config = dict(
    model='image classifier',
    dataset='photos of arthropod specimens (BIOSCAN-5M)',
    horizontal_flip=True,
    num_classes=18,
    norm='layernorm',
    hidden_act='gelu',
    fused_qkv=False,
    parallel_block=False,
    kv_group_size=2,
    conv_stem=True,
    beta2=0.95,
    eps=1e-08,
    max_steps=7600,
    weight_decay=0.3,
)
Rows from block 12 of a small image classifier, named by matrix and row number. Rows with one number belong to one neuron. Each number is 500 + 25 x the weight over its row's rms, rounded and kept within 0 to 999. All counts start at 0. Numbers have three digits each.
After each neuron's rows are labels from the 100 images, of 14848, where the neuron reaches its highest value: "responds to" is what is common among them. Only what is clearly more common there than usual is listed. The data: photos of arthropod specimens (BIOSCAN-5M). In brackets: how many of the 100.
# fc1: MLP up (model.blocks.12.mlp.fc1.weight, 1536x384), inputs 256-383
# fc2: MLP down (model.blocks.12.mlp.fc2.weight, 384x1536, transposed), outputs 256-383

fc1.179:502508522478482491498521475502502446482522506475501487450459565501500539506461534522482510482456502493439552513505529517457463542487501462496450487511483522478536478558478502506596462499470526493489511482501498496484546512497528499513497495565506516489504500508518463511508521489463481490486497477488489498528533507513510496464475497527495522500500542501491505516471504492483505538512
fc2.179:502504530461459499522545469506477498493502519477469481492498494533508511522492510500470512549469511482500518545516532504467470493538492491525494467487506490507538504504473535513522476491480507523483532485478487519485529494494535531517519503533497546546525540517542497476509515503500490518527454496484530485510520493533521527495496499514499512537489540494457564460506523488493496519521
responds to: order Orthoptera (50)

fc1.255:504434501469501466516539485520515502460516498492489468491481482494542514514487481488461477505530494488505471454453464433549466463521491479519502506471496538522451506501562504494499515483536477482505487492508521524469480495534537516515469486496455467475486512506536476529485481494519521521488510496479487485515529491514491479483524482506533512514518500509556437524505518481487516511483
fc2.255:535522501546498493476468539469542509543442462495531539473524520479476515525534523529524513458526480493490510523525520485469520534532474551516518480534498477497515510479492484462517500499475517492448475454539513509526537462486476482466491497532500501494520490491479529527532490488506453505461514532503508521454479530474512532525525489490504465494519495485502499516508478493493473525527
responds to: order Blattodea (34); family Ectobiidae (33); order Hemiptera (29)

fc1.653:496499506495526512463483484496484505513489469495492530537463526479476474466486515490504520504490531453509495490530492507502526542478518525519483495527523475501495510513498493450456458483478476504487548490504514505523529510440489506507524505517527490528521503509527500518513519451457522480477549499537472510528442464532465517485480543499498463522527494498484498447517489498503504500515
fc2.653:516448484482469480490526506484530512505522490459504512483417541507518528518487540507492468514484483504494511527535490500499526537477501457517517477527511548493519488507483522512590493495484477499470498494496453518474507499486505512549516497514512493491489516518542448503557493509473507615522439477506499498529528500546553504481507496501497499527526535468476521514522514530485522564549
responds to: class Arachnida (36); order Sarcoptiformes (35)

fc1.754:548468461509469459507534501521480509464481521492467510487476465474531487512507475545487488469524482456502493497473490441502470523551520490533495507490485484531534483511513501508490523503491498516516486491485502519501525508481526526486486519493458474510458526522503502514455538513504482557473499505510564513472491492469485501473532505529477477551545510500487448507490502505513510484452
fc2.754:516525494505531529500500502494530472504536531488513483470448469523485486489485522489513486511457509501493485475502488522474481508485485514492522522484466492441474476502449482492527511489501512497475532529496521467491502518502497479492500490501519530475511474486471545495492482476517535609496552500509501467497457494476463438487461507499464476455468494517476480530434479509494474504496
responds to: class Arachnida (52); order Sarcoptiformes (35); class Collembola (30)

fc1.58:479495497481515524494460483515474513492500478479492495515453485487492515453480522479511450482509493510526480483502508497522494473506546472498510514543530477499471527467487495449488508476508491517460479509509512491501536505483512550497502507527530491506467495549529495475530510442491545473511497504515467514500494466519511522542464511476503478519549481491492531472500525485508517511508
fc2.58:536492498484489486487470505508531512516494447483510497453510576465486520509486539520535480474508439483503528525554479522509508505478513510513485472538503543552517533531520431482562510470452485516506474503496437517551495508508481533510521503520508496510500502495536485504514517492488492514492476507482519537514520493507508569485517437479536474505545539496469516467538487513513477487502
responds to: order Hymenoptera (48); class Arachnida (31)

fc1.137:527496474535469477500464537506543503526510521508545509531501504458491465488538466546484498547500487465531534553496493490499525510504486517508539485520517469511488515517495525473490501461473533463503505459514526540529486490477458483515511505491500475517537514517536502528509493480505463498466480503531520486508492508498461495490502547475501472460526514455488496503527516545460544488524
fc2.137:486508513528500496494472487517489495519497487523523487532452455515502494467492502493527450497504555532489483472472494524510485453532468528491536503511508499502445531503512508447527537509504492502456526496511502510523503506510536481481483511510520508495510513477498527465557503480539507617504549510483442512472471470456465487479485540526533482483494508499489500520485502489491512480531
responds to: family Scatopsidae (32)

fc1.271:495497499491532536492517454478478497444502497490480477484489498535504531488480526471512492488475490519457464433498499518512477520490510469509511512508500556480474530486488470498526508509541493499479473514511512474452486521488480525525513502513497493518488468482461483494485497516499548510510509473505484502517536492524515520484513451524490509509482487524490529499465472487491470518501
fc2.271:484509510545505515503509491512485479488498541542498493525497460523511513477485487504528463489513527550500480488484483528525480421523463500487540498509480504485485525530495486468512538514513525487516489510502483484508505514512490461460486513507504510514502495489477503479533504499542492666503539510489445525461485469457474512484484508550507507470486485516478505514490493514519498463512
responds to: family Scatopsidae (34)

fc1.176:493500508498509514492504507526488547523515506515503485480480467539499481528497513493530494523515501550481471437470512498517544484476463512500546492472479483484506493500501470522489549550532476474495507489472469468503473517522495502501523481478508523489536499450448516472503487557528539503557494521473480514466493507481513494523501442509511524493456470525497504503516517534518485530482
fc2.176:489476536501484488523542460486507494497474516485515518461434486519512534537478507498465474455504505464460499523527493500487465531541522508490505519522513520494520475494511510505534511492481491503465498496519492517455527515514480507488455505567484511502471527521527474504491479466506470611500509494489479512489524504528478520490505535533516504542525510483495538509491523454501466542485
responds to: order Hymenoptera (74)

fc1.130:540459494497458457480490516534521515516496457478505522501533516468525461533528525514458505530527484455541482481502460454514498482514471550515505494457489523539482540526525486499473531460512507476498514502493517526524455496499553503534531479479490468513516516469537513508480478493528471509467514513502543502475480521492480472522545446480505495515526496492509444505539501523479531489483
fc2.130:482521481533491494493479538505490490547474496507492515488473468492522462513512500540554515489530499533475513511490496527524483475516464519472518521525475475541501525545456486527536523492476536506525501515448445478540474507497476481475539527473525509521526554483496523455522533560536456560496475520503480495463485484452526511495504521500480476496478438531484469504535470522489502466507
responds to: order Psocodea (30)

fc1.664:454512481448505509521479525492475472506505530511500491501503493506498452489517448507529546503533477506515479465453523482512499509495500482507494546515488434469466515464493544533463487515552512492564494460471527466477498498521474518464522480453517512494530476503498529530476477508501507536517507485507491460544485510522519485527474510471494516479501453523577491482474513477504511470495
fc2.664:535454510479503485515562486504509499479512532497499499568443526508523488505487491525484500519496530502498465524518475494551501450498501476531529488462480515498476477538537485534460493504545482477535490519490484526460478497511478481529475494470499464498466506501518442497571495491487503586525489457488439502512509485500489477481537517540496547495506485504493502504510507514503515504554
responds to: order Lepidoptera (36)

fc1.560:505487498515493451521482518523522515506504458486511519508572551501507486538532527534486522524550473497520472517483526454483524500480459555545484502441511512521517538528538486519466550490513509483504531485513512503532451476505533491522526466487469511483538521498502502511467460492544482524466534495483515481424488527483514477530535460463533491513503511493522448515559497494485545527496
fc2.560:498529506533489473508509521486511478553462486499523552516434475491526447488495536518509494503491526487486485542542469521513476485561481551451508514528493538526486543525460467508495491481467506516490534517473460528519489479520488459482519542477500508505479560479517509483554513518501428537483519501486486504499451503455498503464531561536503488511484452490479476518528451506490504475554
responds to: order Araneae (41); class Arachnida (41)

fc1.15:488541495541533520530527510456509457461487566524504512511544529523468540468482483474515490498486515523507539532530523492489493528473501492477498495499516523477532469557489481543519470520482509514505498549548503492479508477507456462477453526484475493490465479507471454538545489489485488485491465474480482508504485538482515490482489491537477517463482546486495511521478457479516477512513
fc2.15:512461507508491475510520513540499528479527511483504477522467501520536510515542485519498462513529511524514496493492495443505512475480500472547529476472503512498489479497525530497523555513536475482484491476493498511480477498523514504528463459498467496484499519544519464502541468512538515587522511473479467492466531480493519488504521543485532508502503508491507528499511546503494540567538
responds to: order Coleoptera (63)

fc1.496:466500523496484505470465542494502509519526537506505492499482477509502499492537451519521492497531551536474554500477531502477499476500514461498532494536497443497484489500486546490532530520509555488468514449495513515494499504503490487512478484503542476530503493533483496482526525517535478464521467517503481504475487479481510491477487569488496500482509461521488560510518518527483532513528
fc2.496:508499518483520489487519490500512485491498497488489544553532537516511491531496542507473497499479535509470442484545512459494503490486490575498484502451495543507524485571526476571470502493494503499519475516508511492462481481518495461506481494463490503464484480481556445474507490471509455596476539487485464483516511534494522470527524495529470543498507509496491492500503511479490480529529
responds to: order Diptera (87)

fc1.27:507540501502500540480478498489483495490507500491495496505526531480490516471484503478470483497471524493480548517531524522460481475502544479503504469501520473469578494522476505497512485524467527476506457515532538495479531528486497525514472496540538484523480467497493462501544482483479505454495483484497495520527497496543502536529442484509464524465518518503477575467465521494488469543561
fc2.27:489469455511471495503516517470473534485500534485499487531506515464540532524504455483469501524510507510487561574510521502498481476512491491510540492511511505526506514540500502516582528464494517461518502517493501500482522522443491505491487501531521482540517503509524462494523504515488472586525457516500513520531525501545532554480523518490498509508516513495451562484521514519480542540518
responds to: class Collembola (56); order Entomobryomorpha (41); family Entomobryidae (29)

fc1.745:498559513513513495509500527499507443464485541532517534525530524497481462461512491537500518511476514493502522520516520509466484511491483550468498526516493491480534499596469494495543480512477531515502513507536512505501505491498481439464504527526483524481502522503497468539547502496483471467456551497507506492492492525459468496480482506516491481470478529509493478514490472463483514507524
fc2.745:513511486509509474508477526492508545492504476470519523526507506502513494513553513520459453490533506489484489510485502491495513488533506536522463486518509523504508503498544496495501541471538474485468474503535527546484489478513497510497463483516478479474469514530528487498476446472540494645487556496492510494467527516485526511500509526497536505497515540490524520526528536498471526543487
responds to: order Hymenoptera (98)

fc1.278:494497509493526450530479489520492470512479474496487518481491502539504477511481513516536511473528449482526455460469469478506508500490503522499470512486488513513486489506505486483482541525534487545486539529485471489537494491544535524452537513491476498482501536496480541473455493526522516536495534510476506477472491488470493484497514446480525464541451473511530435516495490478546490442456
fc2.278:512477485493485526494529501463488487480483541492469508450510490459551545532502491522472530483553491496451553522494512508504457506518502474498515497513472513526558467543481506544541494476472526478521453483495501490471525522469477499472512502548514484538483511501517439518492503510489464504501510489494502509511550506543561551474493515497497493526512510539471511465511505492481514544496
responds to: class Collembola (48); order Entomobryomorpha (38); family Entomobryidae (29)

fc1.394:505479501521519498499495505518495509492475490520485497533482418496507473492534483489492469487557527520531436468474491477535483435539481515502542537485526506519435523479531485486453560510574488516498496521511517514509476481535519496467465508481487493494501513511488500496497470479547524506504532538501483514463494488468475500510543527493526468507518471483548466510505495460503511472482
fc2.394:494535496485495502507484488512523462466508518478498476488516535487445511468496503501507485534451459466530496535493515518489459471502485478497503514522512503484509553496468494487521482477474533509502491513505498495519524500454537521528506538517523521530513531529530501504509512462479487584495443487514552505506531510518483526494491462479496485482517543469455560456499475499489507498520
responds to: order Orthoptera (44)

fc1.307:488491516473496472485459505498496528529515466537534483524507499516494467497498531529515515511501493476535502482487483540486542475501480526529515494510519462524466527500511556428483496495463504507465568482487515528537500507502540534505534471476501485507510570509477576468498494536493515478516507538532521476479475468487454493510492478481493454483475455500522482509501543509502511455500
fc2.307:480459467502485496515514510508483502464502505470483482491449507488538541516508498524505494520525488539508487505455516478522489475485494442523511488469497507521500508542488500565545517503535512477521488516458467478460488503491511489517496494482504514493504545537518429478531513541519508594510458490487471505465544486513566498505503535483488521516502482495490525473509515511497544556517
responds to: order Diptera (85)

fc1.206:508512511523500486491490532519511500502504488522507535565468483496490457467520487518526501527517538521526529545537483515488548482464525517487496497502527500526499509556501514448501510533484484495492543485521505495565469486507521474497513495489512483467521501493527470495540465451510514436480520498508475495501436500452502505497468519482524472467489503505532466525546501525484528501543
fc2.206:495513493505511502498503504523481470476497529502491470507476482515517551496481476537521500470529521521474537515501524488474489496504519446511524510521488479514505490533463516494546505511483514493455476472498484479496527505480504493466504494550491514495490493530497446491532503492527496685499479514509446506468515463478524529493502551506516496475489475505479530494498504507511521533538
responds to: family Scatopsidae (26)

fc1.748:486494515471511526501551456473461503455497465510453464456522491528516544526456536471513513445491510543456490460489532505497472519479499460504489486463488527487534486490504463518512502545510465518465502531509484468472526512515526505473503480531475529491471479490465492473495496524496535506508489498476474522491512508506532503523495448532488527534486504531483516477478506458539471536493
fc2.748:492522510533496490505471492511490505525495509533512497549444444513506481472503491496529459501508538527483478495466477522529488441533467524488534497518501493510451529516504503440514536494502507496477514492495500500516498502491508477484482522509533502508518529475506521468548502483536497650501548520489463510479465478463474496472500565519528478485485481504488500515500502495492515475542
responds to: family Scatopsidae (37)

fc1.212:514498515503486520541521506483466505508491531520488487467468486535554535486497469511509515485517476515468510531481494495571481474540503475500543506501470517538513533435511484496512478477487502513581448498430466512475517495516466478486493504467516501506468520503521464469497513496516459514552477495474505483495499479531521524464536527518509503502473463498482525480518487508488497493475
fc2.212:486508480528526484477501509498508492527496473483501483526512487497472468510482508501526507510494537573517515449533488500488534499485484515482476501498499543477448458555514485518530538550507475501491527516515491497498462492535521466506517514416489478462515480446464509492573497555501523570488509510513416497520504498453522473519503440534476520490486479528518466531481493515507495476538
responds to: order Trichoptera (61); order Lepidoptera (37); family: Xiphocentronidae (25)

fc1.520:512497523511476455532477532525504533521476479509526515519517483521526446518548477526498512515544473495540493508502445479518551488512490528506516493480515499552497506471523514516438526485504478516524518492474474539521445457544496494510525497462477476474530533477515537485485490524530497522505486497476554469483480499481470479488556516465522496501484448503526480520544501528508506454482
fc2.520:499509512549477486507487549473525522547508498527558505520483477504545472530567458511500494556539514506477527547500471521521520471542478526509541452502500495523493521488502534516484505452469514453504519466489499543506475492501473470516500501509527472508547537487538511479498481498512461573501494490481517466494485483493486505471517539494509493481483479488505538532550512535468516511493
responds to: class Collembola (45); order Entomobryomorpha (37); family Entomobryidae (29)

fc1.158:501496476496507470492484514493500494477489506481496536464524537485506510510510500530489543503496465444509535552519496533480514561494518488511493499506488463501578490520461482564495442484457536485534501496478460482494501498470467511518548525501487504501479518501490491495512537491483444498469455480519544479476511526523485499495492483470455524485495496498477513475510472537511495509531
fc2.158:491531526507497527506481507501520485502496507521498455480490544509459502470486488480542497493444476515489497520469527526483505523483485468486486503544510488484493538464458488472543499492479528518461502470504475477537511469499486484505511497507523536507522491502478542483526547468488509627533433505510508501495493511492462520500495475481516462483495528484447573478487462524498479484505
responds to: order Blattodea (27)

fc1.755:492479482478488506527530470469506508508498512515482455481536485505482530502482454478486502480513483475554485505482475487552513503539502433505519500491510502512444490432510517504490507515542488508521486510479463516501523496514522536479502494470501493501522467512458548523455514534493539528555465538523502497513506493529488530509526456506488473496500498495508491466504514493522480433439
fc2.755:515527500486518500457492475479503528489504497484498537493490538502482548517469507520459470476467522468467516503547476527479511559503521520506475501496483505466565481508476507501499447474448509488441477492532513490473550535447457507501478471567515510492479511521531467508546530445483481571444517499523522506502487517489499515464501507509495536477513532508477538477510513492519472560533
responds to: order Neuroptera (36); family Coniopterygidae (33)

fc1.124:485509520472486494489458488539477519528529441514472469487471466535522456529484542516539519517515490528512447435461492506544507465495496530512503502476481516516474523480531487494496545517520504503497546484471476484523467497530550523499543482480522513483527508480501542448466495509517524514521529533481458477493482467484489500511502460479518505506464461534529465484520513523500502470464
fc2.124:537467502516490479516562498495489504441469512494478511505568509496536541542511515514467505487529506509481487534506526421493485497515478505507498506453496504509543491521519480531485521519533494506484462510493482500486486489520484488487464494513443527499472516499482451513496488514535478540498479514485533513442537554486536509520561475518506505527511529502496503498512498486506502550494
responds to: order Coleoptera (41); order Hemiptera (28)

fc1.120:522486484485512516477475490537508541502516478484481536557524486477462433497509503478469502525496515488564472458498513481493545507479534536522479511495530475476497483484527501497449519520530473489501514505547552505498505524478522529499502476508498478496481454517513519531492484494472552492469529499523501522504468525500477474566489469432495484513516499488518496479484526492514510516517
fc2.120:471478497500516478515523504498492518516521483469495469543489473514503465514495527491511503532505551547510505468551496500489519488484493512517474484468524530519453458547536510548522519527525448490485520513509504520471460489545527494527501507436481494464519513468540511504500482571488544606519511485481425487533505488499539483519503486514493525519480484508518472525510530507499507508537
responds to: order Trichoptera (48); order Lepidoptera (48)

fc1.406:489538486505540497487464554499514474512496494467511533485486545454497502475512545515507470516499525534485527527524542553472473510484495518483462527521509499502580509551488477504557502517471515495468508533511483495509497490519508510490493532529508555503485532524522476455551504476542488438450514523495487512482505516487532536513465485488494499475526515510468546488499478484487490547540
fc2.406:537477494509503526505532502480498519515502501495511521483437512488517495529509551500510530511531535549492512530492528469510480523492474485525525499502522482503484474557506497519533495485517518481476480456514493527501518512466485502497487476507509512516502500489512459493479484505497471722475499475510447513494508509512524527475505506513508503483513496500517521492515522491491553534498
responds to: order Hymenoptera (97)

fc1.286:491509499502503504480478506514508521475518461495504515541559503492482479508538514485488498531519506507539469475487523468497509511483488560542506504451528482485495505496560493506459545513530476456493516489540531503523482483500502506508485454508485495479535465513472524539487446496523524518458532500520490511466476536503506478550504446461503518487515522500542480499507518490502520512488
fc2.286:499493498509491491519554495510489487520467511494498469522474457502522464477475497498511499519487542518519517516530492512518476468525489494473496509497521526534481489545479480526529496493496491534497520548485456508491483484537536494487504533443494518509503534482497498483551513563516485468520467514476466509511492498475507498483522495536502494544488497511481460518519472505503497471555
responds to: order Araneae (63); class Arachnida (63)

fc1.183:528480493495470462484470506526488543538473460487503534522470470491504445500518487508506495505506485447550495508508428502504531478540530535505487478517530495578507526472496509487461488465496473518518511516478476534531514516486487518515529519493487482528492534501550553477489521522478487509486492519517554521518464501498489510506534542489492484534512434475496492504532488515522485440482
fc2.183:514489500509529516548501522472539474474511513529521465457491517511504528489496480489528495487548476527506538526446515496549519518472496447501546468513509530499492472498513500484536518505500497485487481449521493494510520481495492481492461477539507485479515505496487486515507448493504522610559498498457475525472529468514501518476494465497545460482482507508527526517499518481474501516447
responds to: class Arachnida (56); order Trombidiformes (48); class Collembola (32); order Entomobryomorpha (29)

fc1.381:493501476455502519496523483470481484484481525502471500508512495495493514498484491496481587499501495437503478471482511487522467522510506460484473527507507491499501501478497490534441471515547509525563459520493497470476521511506499504479529520424495518515485486520491501521467514501477507529521469517511516499517516519533527505516500501507484494527505464508506467470493475483519487444482
fc2.381:497529561496482540490453493490507500522518473551508486487484509520475516465512488493503514492506506490485534525503514507476514516515501501498508485512487483487515518430491512428510467485462507488473520448524534499526537486492480482487492483560551512501518470488504507493475487443487504594509490505483508494515509467530469546490481517471522473479496515499519557486492524493468491518478
responds to: order Diptera (100)

fc1.665:488501529478486458489478493516505518520483437481494539500510518506493474531500539526500529513515469458518450473498476484498510521497520552508456518476486501532508536526524493499445506480495483512499552498499510513525471487522549524506527486505487493488526511472534567488462491497484498514451516505510539488491470507500450473534504434467510500530481465505544441489514501510512493477486
fc2.665:520483466522487486488499531546495505509485466486488518505520491475543466537539515550493531501567507518497495513482522480512480472518460530498506518465484498547500531560510476527517536479519527504503465510467480478537468491500530489481530508482484508502529525500531478495489499506548470563465518522485507492445521503460535517513540494463514482505513477522503454483560486502473537518491
responds to: class Collembola (35); order Entomobryomorpha (29); family Entomobryidae (27)

fc1.450:504481462478480493509515518510484530520520522488509498435455485491540504530489464513511497503515457500476491499469469501518485516506503428519548498501492497497495489476484530558504527475495523477516480503442483474474512520488470528517542493497500458526524511518504499496472537557500490528514478463531514496483529470496507492489478515501495518475507419512492487490507503511508516485478
fc2.450:491492511535457480514523491509507502515462512500508534532482454522511469503505532491476504500490535493498428490478490443486480512533450523486524517447510485496474493498494500544439539524536506541466554510480506508503462478535517464482486508473486524502487510483480548470488506521560470547499502518492500487441425528440490443545524521528509525516480465488514469529495484476491511508510
responds to: order Hemiptera (40); order Lepidoptera (30)

fc1.412:494483498476509469477488467515514479509500470452514536502511513483477475535483548518500528524474472457500440443485489499487484529498497532500467527485502492483504524528498468526482502480510501489506533511483520487505472530489514518521537502513488488503510499459513534523477503502474508515462520495535509492491473505498460458526491417476483529512490494515523424504500490490506505482492
fc2.412:504488496514504472492485519546496514526487440493489500518500478496533453533529525545508513495554522549479476470477518472501489472506465533504495517469483512535491517531523492499507562496529504510472495495475499486527479480522553492483520489480495515470518510495513501463512476511570484582487544518462475477454519492443523504510527507481533495498505468523528455493540509494484527527501
responds to: order Hemiptera (48)

fc1.714:486490498473477472500473510538472534503468470504480512540498480484517437483526471506480494502529480451569501492496460507520519472523532530511482490492522499582504537497500518511453482463503500511539501554481468511524482502502518543528531515461486464503470543531548526473464508502488503507484484511492536493517473497489489479520518515450501510524505454493500493475550492528517489472487
fc2.714:492500509505519501538496520477532475478518501524531480477481498527504534481502472486515507487525493531518517501431528500530518536469496458496538475508502517490491466478508516484527524519519498498470501456543508492510522482506510492487461478545501488478500500502489495524487447491516535642551512491476471523468525460521494500499479464506548459492485513507532515516495526470485498525446
responds to: class Arachnida (63); order Trombidiformes (56); class Collembola (26)

fc1.637:538447527473470527504550452496495519531485487504493485505484498491508484532476542490458532541494506486511458489499472485554499486528476522525510489465493551517460511527551457500495505494511462504500522485481481514494493502506515498494518483483487484516512484446507515512480489528492529524516522507498486525491483474511492512483543455527505482561500504500485459485498497495518499465473
fc2.637:490505500501522508512496512479519478487514538491541458529491509515463507476482485476501474530460536516515527489526509503470512519475511468511519468529548534449457473504505522497523503508493500472463533482547537509468516495468508488540481491509512473482494476509481475524566480492470517616509507448532442515523523498519489467492486512512490522471495522474517529524469525523487516530562
responds to: order Psocodea (85); family Lepidopsocidae (39)

fc1.712:537492489519498532539523511490485504471493534548471452503572510488491510483507465503466507489540470506520540536493529452523485478515486484497510489489505472532552491504483506490480494511514491495561438507511473490506511470517488491478492507523462502512487466529494459542501481505521489519519472501471534550477526511513487547499544440503490460477519524510500510487508476482497472490493
fc2.712:494490513485507498472500494514497543562522474477496517514447475513528451541505538504510503512489543519478456425507457508499518520486507527521501477482472498482453480493531511504485537511496475475492523484499511494480484525496485496522531461498494503489511479480509539468560496511501515463496571489518446494499437468501509472520493553513501551499485421517509486499486540515505500526565
responds to: order Neuroptera (27); family Coniopterygidae (25)

fc1.669:504515497552473516469487526482534479519495519479500510500495470463492508477514489478497467505503538521460534517523528535480485486511475471480502497532521501463511479498472530493557487495502535489467476471504518524505507487492533477507455507492531503520498502496493457506566488449501484432514481535510481534523502506498516517486499563495495493477540539476483531518478500483463518546546
fc2.669:512473459530480476493544531486535494489483501445501523502489542481534536541520556517468482510509494518488475537477503471540478504513442498502507512486516522528506497572526472544515507473530507498467467508497503500495471494464496470497489499482480495503495526509521457518527495510514452535480523502515460508461498548501558498499562510512492503543525510485502479484531491485474541556534
responds to: order Hymenoptera (51)

fc1.434:524500484501485498494480518521488532521462491496492537529497482484523452474505490522476491493532481455523500527528467521522526456514551541496503505502498487560540539494497470501455487462484491518563471552474469529514506507500448542510520523462497486514447534507534524473494523507487466499483492507519550513541459504490499507502529537484489503525507464485493498477532462519514500478496
fc2.434:488505500519522512528506523480509482479504511523511453477478519517505530481493477498540498492535501530498538522443507532566517489470505429502540488527490518513487483497478498478541519511488506491465490469486468483525505490498499495485484490517517487507502492487485483507513491507524519690556452508477471534465523458506502522479496466513526465482492496516486533501501505521483489500470
responds to: class Arachnida (76); order Trombidiformes (68)

fc1.275:519431476500490454557507497490526495492470516483520512481520489497502530538527484496479467488515399477535475532451471466524494517522469479509539476511516503495499486470503500506502492487521482517489503493492494525496484502508468485516506518501475462510488522508504509523458504530511476537503475470506569506469492528541503479492555478485499497522502499486502468529498485480524522491464
fc2.275:499519481518500487497477522499515513487537495467510511517520545497498506516537493503488511519491485479522466481491510474490519485477498504480469533457507497479500515476509481552429486497537542475514499520514537495528444465490489485557499480461505509477499498510505511505513494494500494460487498489498523474489500564498518440552503485468482542462515510455523500500509504518472524508510
responds to: order Hemiptera (54)

fc1.694:468540517516494499523461509499493487531472472500517499497470492518482499450480492502541488490467509482510529501537466578498491490497523497464486492563519492518489528500433503468541484456452517516488540535502466518547492501507504500506503556510550480516499517477506553477529535505475504470503455507495510497539464471479457495495473478508515474484494484471487514513504461528501488469518
fc2.694:490517504502524507500514509487495489511476494493531489543478482490487477452482489489515479518482535478528531520528479525509479496520538517457507526535495509515490499526468479481507481449434508523524550530516454510494508488504494463491500548481497496517489535480491504508500520494472475676490465485506490501531451490491450527477505490496495472503501519493485491521503453498502478455499
responds to: order Araneae (84); class Arachnida (84)

fc1.33:511476512457456438491505499514487525522472465489472487468460484490532489536498502511491513478536448487503464508461499473499459494530489494529489506478496524543484528488532504509491507469512508526491498497470457496538501496530544516507526495504500486510522526488518527498443491502499469531477488549505518480495534488496527486485558503489518479523519482496538432499521533483474530481447
fc2.33:539456491493466500483551518523495533492501466488496497497519503500531496575517515525463515510531515521498509516490538458509486490493457522546492500453503496515520504547517502556526533499515492477513483499475495498499472513507524513506510477505477511505512506486530453498458488524529490693494498502504505497466544497512538511523525451488516521525510513517495485479514534494475517547469
responds to: order Coleoptera (41)

fc1.62:553459514470460516528540506512479533479490494541505477466482516497534509497499467506474527489529503483483509532487465495543475453521487487518542474481474496556513521491502484510501516494483502478538490487466453530495482495511500519497520496519510502534502520478499516492473514517525484533533481508472535503488499467497457518441560487514523502500468461537489491477540491500529495468467
fc2.62:492508488538478502502497512467500484516472471491503478495540514493491516532492487488532510508500484530499550533516488525508512493512460504475503497510520517505492519512484467533538498515476497518517489518475463499518476498500479473497485539456522499504524491460528507471471515543486479703507437512498498494505514512489537518500504427520486479513493510497493510494504473510496488464471
responds to: order Trichoptera (25)

fc1.256:495492482494507503509488523531500502482487502534501457520520433500506457481534425511509504513529486524543481453452465476524510441528490448498532510478503510499447501422514514512442537517520510498531478501502504509513470476537540482501487484455504459499514491505463515514457487534530519515539482512500509493515520481456474471519511516487507478483497458514529487513474511514502512450455
fc2.256:499506528472489498524507488494499477488510508497516484489463528522513524495472495516486499496461482469477525559494487544485451484514488476474469505514493544498535511515465484536519461468486511512537504531471456517489514486500514497514502513517512509508492540513574457487523526476478467625488466475479535487542531504507480514460493518492517524500479528486464532495504502495485498497507
responds to: order Orthoptera (28); order Lepidoptera (28)

fc1.527:504501509507509519565525532480493493473506551536505449463512489538531540506505456544512505473519488515491520535442485477535498486499496442496522497471477520522497490488507526565499494498524515471521477484469475502460486487530482468510470503492497491478499523512496486535485496504530475536559457461462511462478539491494510507484542510515522515464479516520509510509502510507498511507452
fc2.527:503494505508499500490493550483554476518504493505531482453500546474467493479527507516545497532529469494521553539503534508491514524493465480494518487527503527506516478536457507500581516488461517512465529467513471511541503458491529470520525505531530478492517542479481502525503479521507488563509474499474488490509535503505537524489504443480537459484484537484500507523544498517465525498489
responds to: order Lepidoptera (51); order Trichoptera (44)

fc1.681:474502514455493487475476486506523488547513475497506469445453478522502470539477525505532546513488497518475453438457482515510500551506471526496497499471477510476441500495510495488497520506498492503482557473468503500517463511501540502498524487490526505492544494450486573485480497522488507514500546505514486483514469483479486474483479478504524503497469457525542445534498514524486506487484
fc2.681:521454520517477472529553500510489533471499501491497482515531496515549518561516516515474496502523516547491483498502506420509514472494469486532503486442500525506492483523547498551518539530541463494475477494483493513482471488526515487507467471486446506493505507491500466491508477543528502596536486495477484494457522522491535496513549489515520525519492514503505521507508529501506511544526
responds to: order Lepidoptera (27)